Rows from block 3, named by matrix and row number. Each number is 500 + 40 x the weight over the matrix's rms, rounded and kept within 0 to 999. All counts start at 0. Numbers have three digits each.
# ada: adaLN modulation (shift, scale and gate of each sublayer stacked) (model.blocks.3.ada.weight, 1536x256), inputs 0-127
ada.386:525482542456482511530494482464511481481539479505528464493460487495478474484493498450517482478471487553495461481450492471472543507532489491476502518534450505486543524493495493506462480489510524511461473520509505495509459484461523557485497469472497538488492495504482537514498452508488491503528486481576502495520497500509493496483452536493519533448508495443502479503512485473473498505500
ada.387:457471486455590441465453473367412546446522504474341504458506520496493437544471496521574505424443510515547499515527503496484427448511454477514496413436458464503472527499461508492472590523405478522489511488529507438471550461474530476538473494495467491501436541616477508497521508480555520520546442437496474492558456556551535561501454539525486462574437526484472456529422453431499509412576
ada.388:481478428462479474548543433467494538419558496526504504471497496461515463473487523551557535491480464474513446521417523584465451541474481468497519546498446461510517436522451535473521550508471439545501524505503520480466463516478503528488512484451571505466544452514447556448494459482538461503469445512536458547509459449488498502482468535549461505458459518492512489489488463468417523451510
ada.389:525498522460470521539501543483492457513482473460546474483533472461416515533562519446443436529508473502465543522495461496453485517528544491503485567544541523478506513480499477539445485482500511522475482534470471528522521514473476573474506471510493441488492499456501455517474511459480489537527524556524497474461530428456473514457550490582502466465534474477499485416491538536552482456487
ada.390:489417442488533554585407514484513431470499398394516448364482427429548499536547467541416493568426363531479468505546395508408522554474530418436445447547515521407485442446544465518496560425474565528415511570435465559437517560405477507447511388529452445422473434451501492469441408436519534550523551581539579432469534518447410522392557491575554421533541466439585413557507552490548425512490
ada.391:471510505517415441492474490511573580518527566563531542500580518539501481468478500611590605482481529431565462492465578504499535527475499524517514449558471474506474461523452530493571536515504432491508485512530515457527438508510498513511466505501531574509509499504480550419525490541520481489500442490628439576532436506498519511535406513456492544479459540500459488521479452476413547485509
ada.392:534525503490409463556426403493632543413491559609534512509520514510467471552450548520558587456470533491560493464423577497499414490514469533503475510506446484500444479539490490468533524506528433489481502482493489505516443462511457548490522509511532576528496505510461454486495481517509533491504465478585499591511491481489521488530435541403437520513454508502501507493511465494467529539495
ada.393:490513510535544473554503450488463525473502519488512492507447522488476502491549549502414517482493528527529554538524540496518478476505501523519504496493456462530467544528464490472554482519502510474510475536530517484511540514533524506494514524466521527503555495476505535545490539511531557451503484460506499548498489544518521492524553500440445485498481492529522525425491541502483502522502
ada.394:477426555537440475410506566421490478607573457517385485450504445527556520439438432603466514542391446435462503446459472541412486521428434466484477353536509499466419375476484535481545581407479449467457404504507462512531441473417459436421395439492477527424396520478450507407561478509532487516483473470578436484564443471470428532491407526590571478583507548440404407653424532442534520456527
ada.395:471496541529492567537522545477468469479502433386590455439505466435544543496568476504507422526485444520463466490529436411476573509621530542443425517534505552444532494450537440541541426467543556494466562552437486587444482555478502512485557461570541406456469571446555468542432438441471479548514539487472574429467570471432443471457502510558526445541589414487559475481549615546512427505456
ada.396:527514513472444447490469470499523523487475572554468537520500533523442470507507512488517580470500535431543527522478554498517477462458518465559549497489474456515484496541461530480521527540477428470522451526544557446519532492524493469500502526473492587521493442501458567520531527538541562469490461498553539580511456506525540495542511521427473540434427542533505509549488438465454551506491
ada.397:546507507508470481506511489525497492473541528524519507513471506524459466444485510513480507476494522459519474502440550528475463464468493505537541472464471458528496514540466525545505504502507504512498448538538507474490473442494511514475462512458552531462474478499483582492530489535509461486519458498563537544523496429514515506518509473456467542529467527553499500487454478443433533492518
ada.398:533472521486408456504504487450571566502601517553487509502425563535528478438474554547552538489457531465546473490421580515520491474458465476534478538432389470540449484545470510540515502526518517485534380421557529479483405411519552489482467507442511538505461407503469555474525486550558424516473445491573503582539442456512525521528407522484472581478466519511475508470449482460445560448494
ada.399:412449507439510506498498443488477518475525488501423496465525489475536435525420482470535566455437483503546425502483480484466470557517396514475501532432437501474489487502479507490470580520413455551441504535507511539512480416459529475561516501496542491414407559564463526442494463463535479544544500488520483486520475467505511514482495483531505472522479515444555447546459480387514476485551
ada.400:474470469511502531511558494496510478476434444483561460466508487478534475532484493552522451475465434562467442487527459454450542506583448491461445459463504543472518508460517474558472477469500536560469501485460488568472418519454468432446572467523499405407428522479474405512451450485456498507527499583504569451475521551471459460453491496562501452606532460442523499469512556526486443552504
ada.401:443489460451441460487467449449495481479492509549513519492501519510513461500460551522488523450478520496549536488477543515478415477487477502504492513489479484502423498531454534452518562511444477529513524484497490488477490443496496552517494513498548530523476477532509549478498502493540466530506486534517495540539470491543533533504499511544505480498473513517485496500483473478476532468540
ada.402:501504406437494446544495431493562564460523557580442526501492509509472469478423484548544587463499525450545545506490558528498461503499498505526520519561446446500543506536464533409437547527468462458523474526525541450451507472514501462513489505442573576549496497524512510514501504514515528436497492485607484570524473529537524507508457507445469544428454550506443496575499450489456550474499
ada.403:479379573507578559472509493422471477478466345383495390334502392421576512527439422552511454552344359531423483424525385472372474579499361473410401431448505528419485519391561454527514638394490544546400463556448410549535514512365459496458503355534375480394486516488507540463441371428457498566553462520570466369489544573418365509366402434551577429616562444343522343549480626478534409532496
ada.404:522481530489474469580564482499424459460422464475495481462484499492504473510447527507511501467466495514494487502511507455491489500513516463497517504456492431524561488521477507494426543480516531521488490517516493496478492467503492522489475489452538480492562445514474476519498475499511480458504496517503536508520487516519518507478573495510491506507473506521485481452473505484474494463546
ada.405:401438570436507570577411469470474421452463403399487433409535435402548497592517389451496411534442406614479452435501404462387410534558482487421440510528556521394544432426537430553505572433466501531399571490376397594460447578401439510424548427567534475461513544498509447439451387403392516609553594542529593401462569476430425446406483434510535384533524437379587418550562518472529405557487
ada.406:485522445411413470549597447546643545444503563627644521507491519474412450515482527529616580457531510488571525547439576469486454460493508477508519584580480479467488467550454527533546489514476443484481471517551525497458477560506463543501537508461581568543516438453478529494485509517504534440443566558622537612493485461518530512507481528448449542504466526507530543529514418440459543515480
ada.407:507520473481487458536496448528513537467506539515483524513478532490474477561471541513528536488507522498531518511426543506517493522479477503506509573545508473502467441527480514472474500524477475451487549507513515491527501507520500563487513523507508535543469472534488519505501521534535515459495511503506526540523502527507542505517507517480495487531446519520475526512493459456450518480508
ada.408:421499511480437504460502466473469466482486476488506508461464482477553432555435510517543485464482467484503442532468469533468449507517439520549505488528500532467501472511478521562537565498390478541473507557505499539524485485474520547491500490529500516513529468555490599478488472474514451562496536473528540505510495395509508548465540532501517473574491496415523479548457479465441498473534
ada.409:507470480422484496552536490523474461498540476510480470439500486493517480488459483533494470502454477502505485470466512561461421466491449479503526526437483495490531425517492507473517564471484495492471481568505478531439469527472475519454474452472540509463482470518481540448490442501517488490475531493527505505527481430512483516459519480500525508478479511447496472515484511444441512503519
ada.410:549302557536702637515644528412477360358405289289588324295567324316600523553630386414543342574361266695359499390584290405334552587595410388277322553550578642329578523301622354652387570317581643527281558607335337627390487574297349548416615282614468371365472497364604403482333271407388573505631607641511619263379663626344305396287531419748659322633650359386586299482590715503563263577430
ada.411:569476549532393474509478602465410451542556510550495492533447491511547494480501532522475448545421516425518469497380512569484451486454476549514466425453507529474505421512484511461557535441500506414456451492482492508473488504424452499477437478539486602486522560472484607455516512538508469492445516580475527517531474443518502558536466501469534534557504506504455463486427516457518496514530
ada.412:516472477441463464530485431422506534463547521537552511467491512453514464508469526529513572472479495485534528507482533551464428457482504478513498493493458442467469463518460523433489571484464468479472461515516505456455473468452483518483510486486538494524489503494506590454498483484512498486461454515583484552531496514500506530513463521476476476496458515436489454442499444442515512482525
ada.413:431492485468416491504460497469550488478545493471511496488481500468548430558408527548534502475422486455519432514434483494448387543478400521493533465442495441486416460499474513567516601485407448545456481535482493540492403501430506504485456488510511556461484547548434558422514489473517477564513499536539560507529476392480489544505495509561495461557480511417521463461508479427526479491550
ada.414:501421476459559527512574476471554475469406474478576441440534471457454511495541488549540537503459457557442512476539481429458543557522505467437490571495484509450538474458525468547528511462499531532443521525481489546482519559459448491456555442497501483416493427425519461519442456457450521484526508532537538482446538464450452456447483448483515477535527465536525461474517541520448448568451
ada.415:438507537454400480515421506478478483509447514577485538454524527559632459536453519550429503468483516499531480481448529488498480493569586535509488513475452462510497510510453498469491536532440489466511456411500502499576440417508580555582479519509442535497498550543492524499481464546506382531455517496530526506522485461491505540516489473543506519492484502462473497527534477514451497561541
ada.416:603568477459458435452465529517508483526576530455530543496365542521485407459455531410490502416546583469567510628541570572544485387603546540559562594443395484545609487594417584446497497563452579491566451498595597444435542425547567578631462549425474497576505441553494541629536501533615453413494530412530480572583475379591564649547570523458418585394448558506478550484465437428425598451601
ada.417:472463471505440506557481510432433411491445445548507478439464483481573482508493457484511479490472457456495432485424481521447413495479519449476446486529479524453442487491487480449559537467464459503468458494473428573420465499459445580466462453546509520470469512503525499417473417495490452542447529644496522483486515518447474522486463488534537476551526462490496463546541525496537466535493
ada.418:548424699595579648515568624474284369552363359336520367460551412428566703470676359483378331674398431578305612387553372467384477603281514497358389459479670646423520569361669367489626513375623663473379560554394319635390662626386370535374448403604357432494576542314685436363446482452318553522472570511418467301373629475384368359392493374480633394533665361529530376480534644544599362578363
ada.419:471496563492537526597451480477482451447477422427558461418419475468512478513557528401442452503501453530472472525494464493465541479585545477449440537504479522456484418486512474489501509458463548523452550568457476564426535538466488572499571437499551468507488469429489444561438435453493483495507576509503568463474549414460467488469558471570483478481517469422541464445504519439452462478499
ada.420:493478444500416461610473465478532473466543537527565506490440508470499499490484554540525536500450523450547458493372563572495387519458463500492493502457471500490513472527453503449546565480473480514501467489522507486457503503501465536510455504460498542509502507503494597481498500507499520470478447500549555573531438474518496523537435469453482495507457506480491467457477433471493528479517
ada.421:464498459453452443568488472475493507461534547587519517512439516494488475512432582500502544488475537480566470526453560552510425485493465515494523526438480475518484415560457523479522519532446426448501481529512534494511434482533458526502500520456510555495496498520429565463519501547515478484474470502542506578538449464538534513533498523430456510477443527447483511492470446438480525434528
ada.422:485479497458541490493430419444439461412434425426397485404527458459510442485464427474548526454454451594479475490515430451438452472501478423478489506530429440485544550454488489450407602487439512566467502500464475492536521446461546476483507450436472422469459494601467466458452456424536508555523469485557557431525504515512497536443555448598479408549480493483506442438448517440483469463565
ada.423:448422415505571575500491556490460440453558378292545407405479432400493532576597438504465471551453371596409507448604375500397554515538438450376399483515551546393541509386564432599436539409515574534397578590404462573495530617392416506393527381523504364367406510418550420479411449446464549573469564547501556362463575612419400441382476483601569387607568424406558396426515631503573367553476
ada.424:545479579477463452551536487492528455460551508600524482491471510523510454495452509486491498493437514492543484487415573514481439477536453512512461494393459476519552471540451505499518526492497505476478434568491471482484405465497460524473462493461533606421478473500441566534523429586502480421525449491568447538553476458498488514500504535492491548481454516477479484486460524453420480505538
ada.425:493509434475411449551507433438566489431523539568467531501503511483515445557454499526552558450474534471564499483454554504497441450494489488509483532553448453503455473542444517416438537512458419501499473518502511461465492438517524540488514516496532578582458499518475471477481508502537474437504504484570584571525518510538541540528489521488481505506457515536445493473496495444460536480518
ada.426:469553444496449462480489501527545519503566529559515566526496519534554469488477533513481492452518527431537499530458523515524503412477495513578542497519461506527434491549463543482478507537448459462538495492516550469485477446531544470553463539494552545527482531556464506481545547515542460524453476533474476560532450440539552549549528520500461525490457543532468531492468451467491557499535
ada.427:509506514524418465470526466508547568467506581585536530539531543515421464497472582560557571488508533403554509542409599535526506446480492528549540494534470471499409471556461517462539448524495479488497440498568568469532435514530466548487477528491537599538480442503448573516525527568538528469496453534583457614526453504513536511545442537454470570404457530504475545533466448456442553463491
ada.428:456410521483530578547522509463492439456500393467501391409525412436559498540539397525462400550411386577443491416477400449397517551548412427418397524507495520404520469411545438536517518405542579500421504503447412615462466541390432506440524392553456477432508515430508502473433378448453486552491527541546617408433585518419398462424447476555567457507577423506496413631558581527541409558457
ada.429:486492558528476483523459424495520508486524530597395529488585539513547478518427481514524584491497523500512528457480532478477451463479507508522542533534515447496513472521478507512477544506486451427487485525562498475469498465485500548536466514494505545541517498538476527485500519520514492462535487456568490549524494502509509517504512460498502521549459511509482501524485420471456521493513
ada.430:538490492515430467525439486520512498507582528528496520492492538514478440498470540573512494481479521475550483542391565537502483445474506461540516460512440447524474472547470522463526527505488481510491489460558542472571438445504509524524500502454505556528558447526466566479502492498563482530454469493541524567521440517533520532528480522425461536476451518473515513508462492477451532528522
ada.431:533494533478465473518503440452458448489512494482497498478494498497526473448422507533507564484445510534523522481444528571480401515414498499527528532405502446494515465515462504476520595470502491564480472461519508467489471503475492482474462479481440512482454449512486432464486519477544505520547517471532583531514487507495493506511468493461489487519475499535540464468476532437486509468515
ada.432:466624440512468448523467610531490503608477521477533550512410526547462492488441582431418469477575550430562460619533545546492471514578575507569578495364516528553491466583381586416460495539434470595604482467589572490465497451589563465544417552415448518534495475532462550593579602549580468496497488464465472538574407396548538563578573533518381598488431581553490589514480478588490594394590
ada.433:475493450490417484472473485481464505491521509546468487468449501500537502520484525539496521491500501487516466488461530512494461471476486492521483485486490477500511448525473515540546558501495507507478478491493511492533442524511461492429457490469545500480484468500482563448520486507507498536513521526532490543499487461523489501494487526490503519525484508490475481516474516463465520457500
ada.434:467451495499516524447395542460449439502477442418413452447537476459442502546516488520544478492453442550470514483508438508440502520479487449438476468505523544450495507461512489514516567480485525585438499578475470505395578510454482563480499431540471455485491545519549440501500455432509524569545527516495505443499529500512461526462485483492552422488506470510536448451499478483534468490497
ada.435:458504475573400488499515462352526442481536488522498480487458502502484475560470518524461526474475491489497507472437523551433449529519493520492441430463470509488482500511450498460484509501459479495482478517473486504472476549487456470461475483500495541495444484499472515510516453482507491538492541548527552506535495431481494492510462520462531496515478509499499492475502507472436502518505
ada.436:441325531548655682516650523415505384382467282248522297324548362314558567560680419491440328632388258702289462368534292358302533596595479426289321517604578648318565554289606329593442495311610650558314595591317369672437493657311346537341605297645484374375459482332593417497286335381394579594476595515525627286359669612337300412310447415723629319564673309434571355469600748546563270622393
ada.437:487541436512507497514455488490530446482474510485505526540477511503510472508472525454530526453542514496489515556533492485505495494499493498521574446481498453519455454519467524527442475517412491513515471497520542483509525489515531489528495533457520461525511482531446498547513549485528510490506513523437516508534486468542531540515577521557494486511483512490481543472483457484517522437529
ada.438:462452491527503530523531535482451453475504416409561464453452458473514478532559505431546471490477461541480510497551460448464514514516472483452432513507473526473459534472511475466530516483501560502456512528452491565416519495450517510478521452481447449474543538479531460491472426449503487510468503543470577443483541524500474494456507499575505465550520460377517476514537534509503463562506
ada.439:495499478478479452481443458486556525473508518560454516484465512515530451469428533532512566444486527523554462500487536556496464448495444483520534517400445484524494509527454509539478543530407491478496471498522541454499499442520538480524469505479495519493450487557479523507520478484555504513512460460544548534544470550540524540516498520479439501523456522475501485452444528425462533499544
ada.440:450489502464459458478455477417487535490561525586437518460437503521490460475425540558547571464469494414548428508451532484481458535435447497501492468447467489484495479523469531521529534498444464497478459493532543500465451483481501521503449488522542586545449519509490564457534489509509494489522483524574476552544458503502507551517422545505491509505458524436474490550473466443439537430521
ada.441:538505496509473468486537471399441525471515501533491500459458485512485471464472527506508538505471508467478482514513517505499495508503487510505536470461439495514563463523465519422531551505469528540507489477539549484463453499497525522515480470454453479515479477476502566532500452512555504481560509417571483528521474430532478526502506558469483517497474521483468467447474482483451519470535
ada.442:569480495520469507551529489523555465469487480546559483467460455495503479447449482460504541496443487490532449506412495481467443519521531505523469556515471460480461488487510488481432566489472422467487460484468488538528431465473542522483527482499570516519467509484454469482485483451481478562534478519550554500477512421459472511483503426489507491535516485495514454552525485523485488514478
ada.443:407385612486643645604602522484387347398440317346431356344507342327503530586598422429468404602426299636340513425542309406364543577546457472324381480526614543342523516333602388581582525356572641565341591641388411628496563568342382564359604333585394342474465477351577332567349371401390561571592633573525626299400615544360329445309549393578655336688623373366624361527554650518544306575424
ada.444:533514443498460467576525477483607566536540531589537519504504500485461484471451540600536584511489521467567517528420546530497453490456490489537520534566465484479468520528475505462545515503517432490494464495533550473488435476482485538511522511504565535512504501506461569463482529497538536516494427503611455579485454555492511490521437467470466496508454526486502501528488487435490548483502
ada.445:489519478468521482535417498528557544463514531512499514537447527512509469528502552544453469476508534505514423501520550506513440481501455498521548509439455449529547460536483515549501462541512502527513490511538529470528494496514524538512487533471501520456480470523481519533513510530492508499555455525503523546521458523526530492511476508463478551492461518540498544545511480458416518562509
ada.446:468480542509596535490551533519323432472516433383485463430593425448544524518543419482406433557477399562395580489596403469405477555497415497428480509502624475463511517425523479597484610432466493488458583505403443513568536547431480481454568414566430431448535474472495417512493409447436596525508579484488512397490513571423431450424576430540586408633506476488527409512503563552544412527520
ada.447:448506495470473453522434437503525503452513504528443542467472548498494447501491522525551530449495495476555524518480520524465439471489489463530493460446469465489438488527458534479500554533450442480506479444481506465491513483483542489484492516458513578518427498523469504468487516488526456511485469512524469531529492472519536552511459514517442484489453526463512488476481468447484536486531
ada.448:462495485483461484539485512466490489481527502491484494479510494488502469521482532503509508469467487524546467527473495500499459541539506512497495512431456485497498520505470501468478556513471496529497469590529533520511480527490504466534523493466536564439533520541463463510480491475551500531564527481528508514511474443504497513484524513486458496517487516509541467508481500471530507473528
ada.449:507448483524473536449503543500460434498483397540471456426452482529592486442475440523442423504412442533476375488447464459452453488463460464511498508485464512511496435489505482523507520468525535411481409467508465561475400486497513488487451426461489576453488482491451558437517443523494437458451510507524525459496509424471458502478557472492549518503532490506479467481481508478474487471513
ada.450:486558556547503567551503562523548490529453460458572478520497517496586505539565539447479444550514494514481452505471460411545589475612573571516473513542534596497492510488565457539527399470512570499500533498479528561498489501476515464518549489557556465445478539458468481569459499481482505515464556579436538472460542450446505494523546500583466525503580429461575536425527515529543472540485
ada.451:467529481452441468499505449499544492469538536510576521521425538523526466546472556496514514498507527444539423515482535569508462496550468546523521497466492460520474474536466531496494472538492464498530475533508520488528471513531502477507476532450443528505483500506474511490532496526528492445465483495484487550532449425524526536535478522493445503465467536455497520525475417476454514504534
ada.452:507476456559603493426389490451430520521536467441460507453466527510546476436482451543479532488468498550485499510512496529469492506458497498513513473433487513492498503507486538468526594479443503478470477462562523452508488465460521485508486491477448556485441520543469532445513504480561503520530479458523476495520467467505498526479522493532519481511490530487483446491412498457517511467541
ada.453:402380574476522516485492423465463489422475485455469432419591404469576559504582422560551459517374440551489470383521431437392482546475398474383425464540531525442528538405535426555468547445525488484440554539385393545469525585404442508429522466521477429449478571486544483406451417474397506564560449465539502427450541531433439440454374507492582403554546440379500383535515556505522407557457
ada.454:496515490496536488485532461520480475459500502500549503481513534499501454485472547411520543484479479487477495552563506471483473485564488507489488476459477434489512519509454509503547492505441501530471536592501524462491508544480483470499522476461497484437530492485463499527507481507521543512481517475493483522506474530514501517497498464534477500472479520482495490458501507482477483490535
ada.455:514451513477506508493568515475475457490488461455496456444498457488462542501562455411472415528455467514466493449544465504464484555463489509432459503494533551469540486455537456505532521467523550492451504543442465520472534551442455525470471424542455462487534514442532488468507442508445460561490503478499512445482544434455446458471458500479547484499533456519509417559523533476514451544441
ada.456:533453479512490506564495496459481510491543449476464465433522469442458490491481450544537538502447438515472488451500472506417479471506494440449436525548499512445507485475496493481505587443486497519456511569490468515461541504435498516456479429516539500536431457477541559485451458468505518517520517456582438481499516540474461531437483482530540454561498490429506423540494521486498481515518
ada.457:468489442461461456523501465545457555486525531534460526491423547500414485484462569557537548498485509426503487545463546570494527491459480519506497480522472480503496443533469526467517489522461519506499486502508548480511493528520475544495465500483527542493473509495509543451538491511520501477427460520510495565537470480505527547511464482495502520495471524453468515477468431469435541482483
ada.458:518502468510401456534467513503510526506518541592451528488489528502504484474479569578557561496484533394572482529463569536508446482463521495529515521481465486501451474549469524475526549513468470501487465507526542488456461488506478512511463515496541542570514518529475522437521516505544443464439465492549465582533460472508529545520451494454459535496475520503514500505457456436432538477519
ada.459:454436524510515536508501528481444454531552433362502435457542443413507510492564474534404475548439409538467446483488428540419474562505461506422445487513541623411517430457512469420558540411485532523433540527431422608457427566443441518428498433548493506439529541425499505398459431499484459556463486498509529444474520458425438494450496540581542448546544449420523433472517606457533436539491
ada.460:479495482486446444492436452481552545432541544558453527490501530520542446501457537528557609454479508459579512511448541557490427435471500487555508501485436430518475435547452541421494552513421435533519487517512545458488502481513510472532487510471519573503441497562456516452523502500540474476487486431529477568561457491527547552533490518453432511479422532440494495483443465441456557456534
ada.461:488464511544539594544471504412502430463465406360550388410524433416503561519635483379421427593450394590411483433523388455430537538520480470407410548553559580404534481404574411538529474425522624537397517549422423581456514579430423560397561422548503404436504448406546484504412438470430499547527555532456545405436574488400401438393500517628590413592596404404524425426578611543519394542413
ada.462:465492484479430454455415468467543562509537566577461527529508513527496489471452528495520555497513543448534497492536554490509489464480483538499511504506504467486557447523488519485573509532469467509500552446520547449470511490516484525527486522510508540580490514525518524487513504521525545463534485514536436536515483465520531507520448513476493508461455516527474494545485400482461525492503
ada.463:457571473501516473442416551565469532571523535461432569574512590546496433543456604438459457449581579478546500579568534561552518442574578557556574468453497491566492509561457559485465424573458526510546494509580578461531536427550579478595475572482463474496423549574469476541549563547583467512512533444353482508568478505585600570568613553554444521474459544541490594442451435455532543459583
ada.464:485391411585570632585606536478536376452565315418607367315491364335529530535596402446458337589431331644368486449436328422380545509598500397372392570582556571357620477362578401552511531357606591446373522648376390621446547579370390599434564323540445455388598393347594526552346347415403565532554585603489603338399636609384330468319562420723609396557625383458566391583569615535543342648448
ada.465:512502494454408474513519471454545497480562527547523509472528510480483454511469544497450550497467502468568476522449537510479412490508480508529500534465472483490554502535458518493529566493462452518497500530492511496511459486493488557492505504501528509506453445511441571489487493494521503482505526470614577563510456453497502504502473462399470530511465522497516476504469502457459519459522
ada.466:486552442495459453572451437446533569456532582569525543525480533504494465552472574570525571470523540451579468515486567562518443461476472506541511496497468454520478493542444506465524523541450408522504533447517547459501477525531495511516527542468556579475495458517450556500503544514544544511513462529551510598514441513526549510533461497466431507486426534467522544537510461460473528486501
ada.467:508511475461476459574538437485507544472583550522583520505489541492453480511506546543518578480521512493518496528480560543492512486493516518516499559547483472492454500544459528482504487513483487470514547512519534476500464502513497548516511523489563528535451479471501521500504503509506500449469502535570510583510472503508519520513467509472468535477463517499481521487505461473414534451490
ada.468:444431517514555572508529503467436420481464399388496429421492450416564512562518473469474422563470396563391496479507393467437524564530459441408421483544540558435579467426533440545501507436474597549416543554423457557485459515425474533400523420553512443441439489467518452512435416456480514576529558566448583398463548469434427501409529488653598406595573425442534441411525583506533396539463
ada.469:514506545552592538574516492465476399405340438463508434441463434445478508549545490479465386510504427570452527510507442486421461447546454479452475479488564533449621469454527463527522496430532540415419536592495452542490504573439412490449524430493499557375573474414505506532490452507435617456512632493485515438466561530476425463438523455596552469562540469451505478478552540488488434571492
ada.470:493471458430420473504560468504514514497535541590497507476519522486465475458471528538586614525503499411518491492457547546479440483445477491510515588500468464477476504538466527415541545517482462518493479579528516508486460504484521520487400493502537545511472439513501572408510463475540414528427456507578447566532458450498518509495442488440467525480479512509450485517470468447419540434496
ada.471:445445478422512529495505473465492425430494437476523437432531430434549489530544460513455453527453416532468460452475432471390474548536469463418414558526532473433568436447489457512460558459516496546432552510416442539468459534431447532469506436518506385425462508491509507504449470469476512518417516520535532450480549516455443498435452484634540438587515449457500439447545540479484442467481
ada.472:551511449571489438557539443459550552417553579540533533516472524491489506514497583543566589491465534471555576516373584522519439465454531477526476486510456415515459516549473503485491501487519434478504471476510539433510450501523453558497479530453547560539496499467475536476496545542495575437495471535589470621504459548521531474545438484507426524483450521430489513450470492455483526506511
ada.473:502502537509403464494531448497559504474564557595534515510504509490470481537472540485574573484476531469534530502451570513489408522458541518502500516522460471494459486541465507498522541487516461539487516495496515469513525496500454499472501514473497611509543445516491529474486472489528514489490482527580501575510490502511526517515474484383450509470448517447483498524480486477477523470498
ada.474:476531523486547458414549497545501593443468550516476550524528509513494432541502520520496523453582520507547474511534549512503480499575517519512537530471492471525526561533476552582466487537483410495507573461496526470558481512515554433492562555467534545516565544555444453501531507547500499474485495504537485518540476553517538492511542527479443505545425553463493550501507472478443528509532
ada.475:435468537487515524496463488516598461454503465563513468470468522435413464508539531436510481507480471546486478497448483460482437453511527514447466483463455513460445461485523460544523464508499497486460509510433481530495446507452507490491578471515472525469443482454492524482453444446449492527536519496508604503472514460470483484454467497567506485465522458492544485556532534447502460500478
ada.476:498482517572514554537633567489511482520485423417608432463477449417480581513611487493395426629503454491460534486503466506460487511458532437440443541555556554468610468455565443476577490413552548412508597582449441571432571647488405535436560461534481500504643397374544547521446467441436550500451520520467518453426557459436444460426512445508548474473553429574510474519483542587529448533425
ada.477:507486428492522515526517504505508455497480429480541442414410440448548473489518472500547422504434435512504494494522442492436401539488489451470444544474460563449507475465504480414463589437490531552447502597475450566456468563431499518470454449491533505462470494525487507431472426418505455602529487531558537458502523463486458545459490446565530468513503479474516421472487528452501472499542
ada.478:513520540456473495520509509511453444535520496482493513521488539499442502544471532461524467508521502517496529511493516528493493481517482528509484447471512499513570501512487508507468468494522529509501471532518505520549500485509501561498480499469447453497495464493495482529480542504524513500463559470449536493527483527515505520499561444488507497527494503489482525485484519511491505448540
ada.479:558450515519754453450492344515523663454443510497449537526433662536479452414522491505599573443634569575482448482568561408672739412487609468538501563544319465585601596522533510522368338604576651500541471411604551378572474343558588390570534570412530462518455459560544392538487499585552470355519433438508418534529529668571571490501508455569440596387481515459442573375473479395453534495481
ada.480:457471478500520533471455460477495464508506419488548495397487530443509443479519452612456545497448441593488484487484457467444484433503488460475457538532464472437436501469510481566555541465492491484448507479501469534489466522439525441471524453516538556496415466495489509458443425419493480555429526506593579473473502499448455520436470469511477465493495470464527451555552542432467476506497
ada.481:589475545470409527502552541470550391501467472533511473466612417453484462540447420417483538513429452541479509438454454423405400501449469476467509590555538509435531463456510470602497624455494396463423447486455430533497495536386450631478510442560548545487663459469475553407458438465467490559480533566565567462471527495437442456443505425423557465492496475550506420586566542500476459549473
ada.482:496519443468409422516532486480477486508516548560488537498471540531460475524458580560531529494493540461548488539458585532522461498472454488520509454479483464537487456560436540466507550500475451486509517503526520452527461514525485529497470520447498509510537430492471548517534534550544481467495493470520478578557448504530530518528533530487473503544420538523449502490462497468434524475535
ada.483:472509531476420505557449503506507463479510522557486513571476499498564442543419554561459463494464510489523484517475529472468440491500478528517529480504496437489551458531462496520477474504478450462455461592483495531542410483433512475462507503469520592516498509471425572475497498498485491502453487463478544538494464444499511488528507452490501522492494500524563501482502506424481479564522
ada.484:488448478488506515505504500503484491460451449455402467431535436475566467522476430572512502499431448546498475468474446525430429536481400440468479502437527526462530506457517491561510613452461515447438505522477475537521456466425475499466509436525500512403483520539471512423488429491502473502516559481541520438522507535490444515450571492516502443607496492374532417501512501452507479507534
ada.485:473547453493538432504489458474523567475531537527519539495442517547471408513475535490556588399514550525578474555523558523514485448605489472549540514435431440548551476557415553504534569556473453546537501518558564410554466444534543496516510532465515483523451456578428510592532491522581535481581485464572498544555471511562546547542535535536427536476405578491497517474438442458473541465589
ada.486:472480502489499546583508497513557447483500440429529474444523510478523490507505455445518446509441432537479483491465445482461505562555507513481429541572477513450500505456528459519504473447528537488430470537459436567526471480460479530482555439559475477392516531444472487508440460474462478517505506500562569459453540528425441487469477431566575468635554442456497454551520550463552436562480
ada.487:472504481484496497516537603482407440490514490453476506493521449479545487568461495506486433499463475508480527532541475513438458537528481521466503446534566514482550448493475527514428572466468482486481563568471487526461583594466455530512495472534483445520531552502470460522526506503498512511522546470465522445534501477503491543504557521545521452504487517408481464455454491528549474465559
ada.488:495523526442441465516511471526543510485514532564560522508467530510516448546436541558462546459505531480555460505533562513502445451549483514484539530472481464513519493546449525531498536527488456505517497528484504491497460466515471532486486516491454524500475488521465529518521488547489475483516465506544488568504471475524520531522506508460458530486454520527531516509484499461465516530532
ada.489:452457499521467542517438534510488449496503435435567456447407506456474503533557492504471430512489454553433454491499437436471526460527506475479444513540490514464525432464525460557527468471542552542444510528437441576463514543458455459437535450546498389440505445436549479496458451482453463513427516470453584444471520483492454504452535456571522472560557441422499486450512554481463454490472
ada.490:498480539534452489509475506463562450508626487550502498445469524473532442483439583524429550524463501499528426516434542525484438476481543471512500495470457514486493438530470494512501530497460492521472439507499541534511456481481510510508477470447554547520514432490505627444481493488558493497484491522545541544497444401494496546471481506556497510474475487514501485439442499415456506491506
ada.491:523501549513567490509494440472461533476493513520479509463510485483442473464508470494492559484525498503492549522509507472461501459473544489489505508488484526482488527493489513479461538510440475490478544467516502472466561515491506479539521515480566514495493525496543475471510487456502555507486513511521427499494501540519511489470511481427490450500461516475490481508497489481515504472503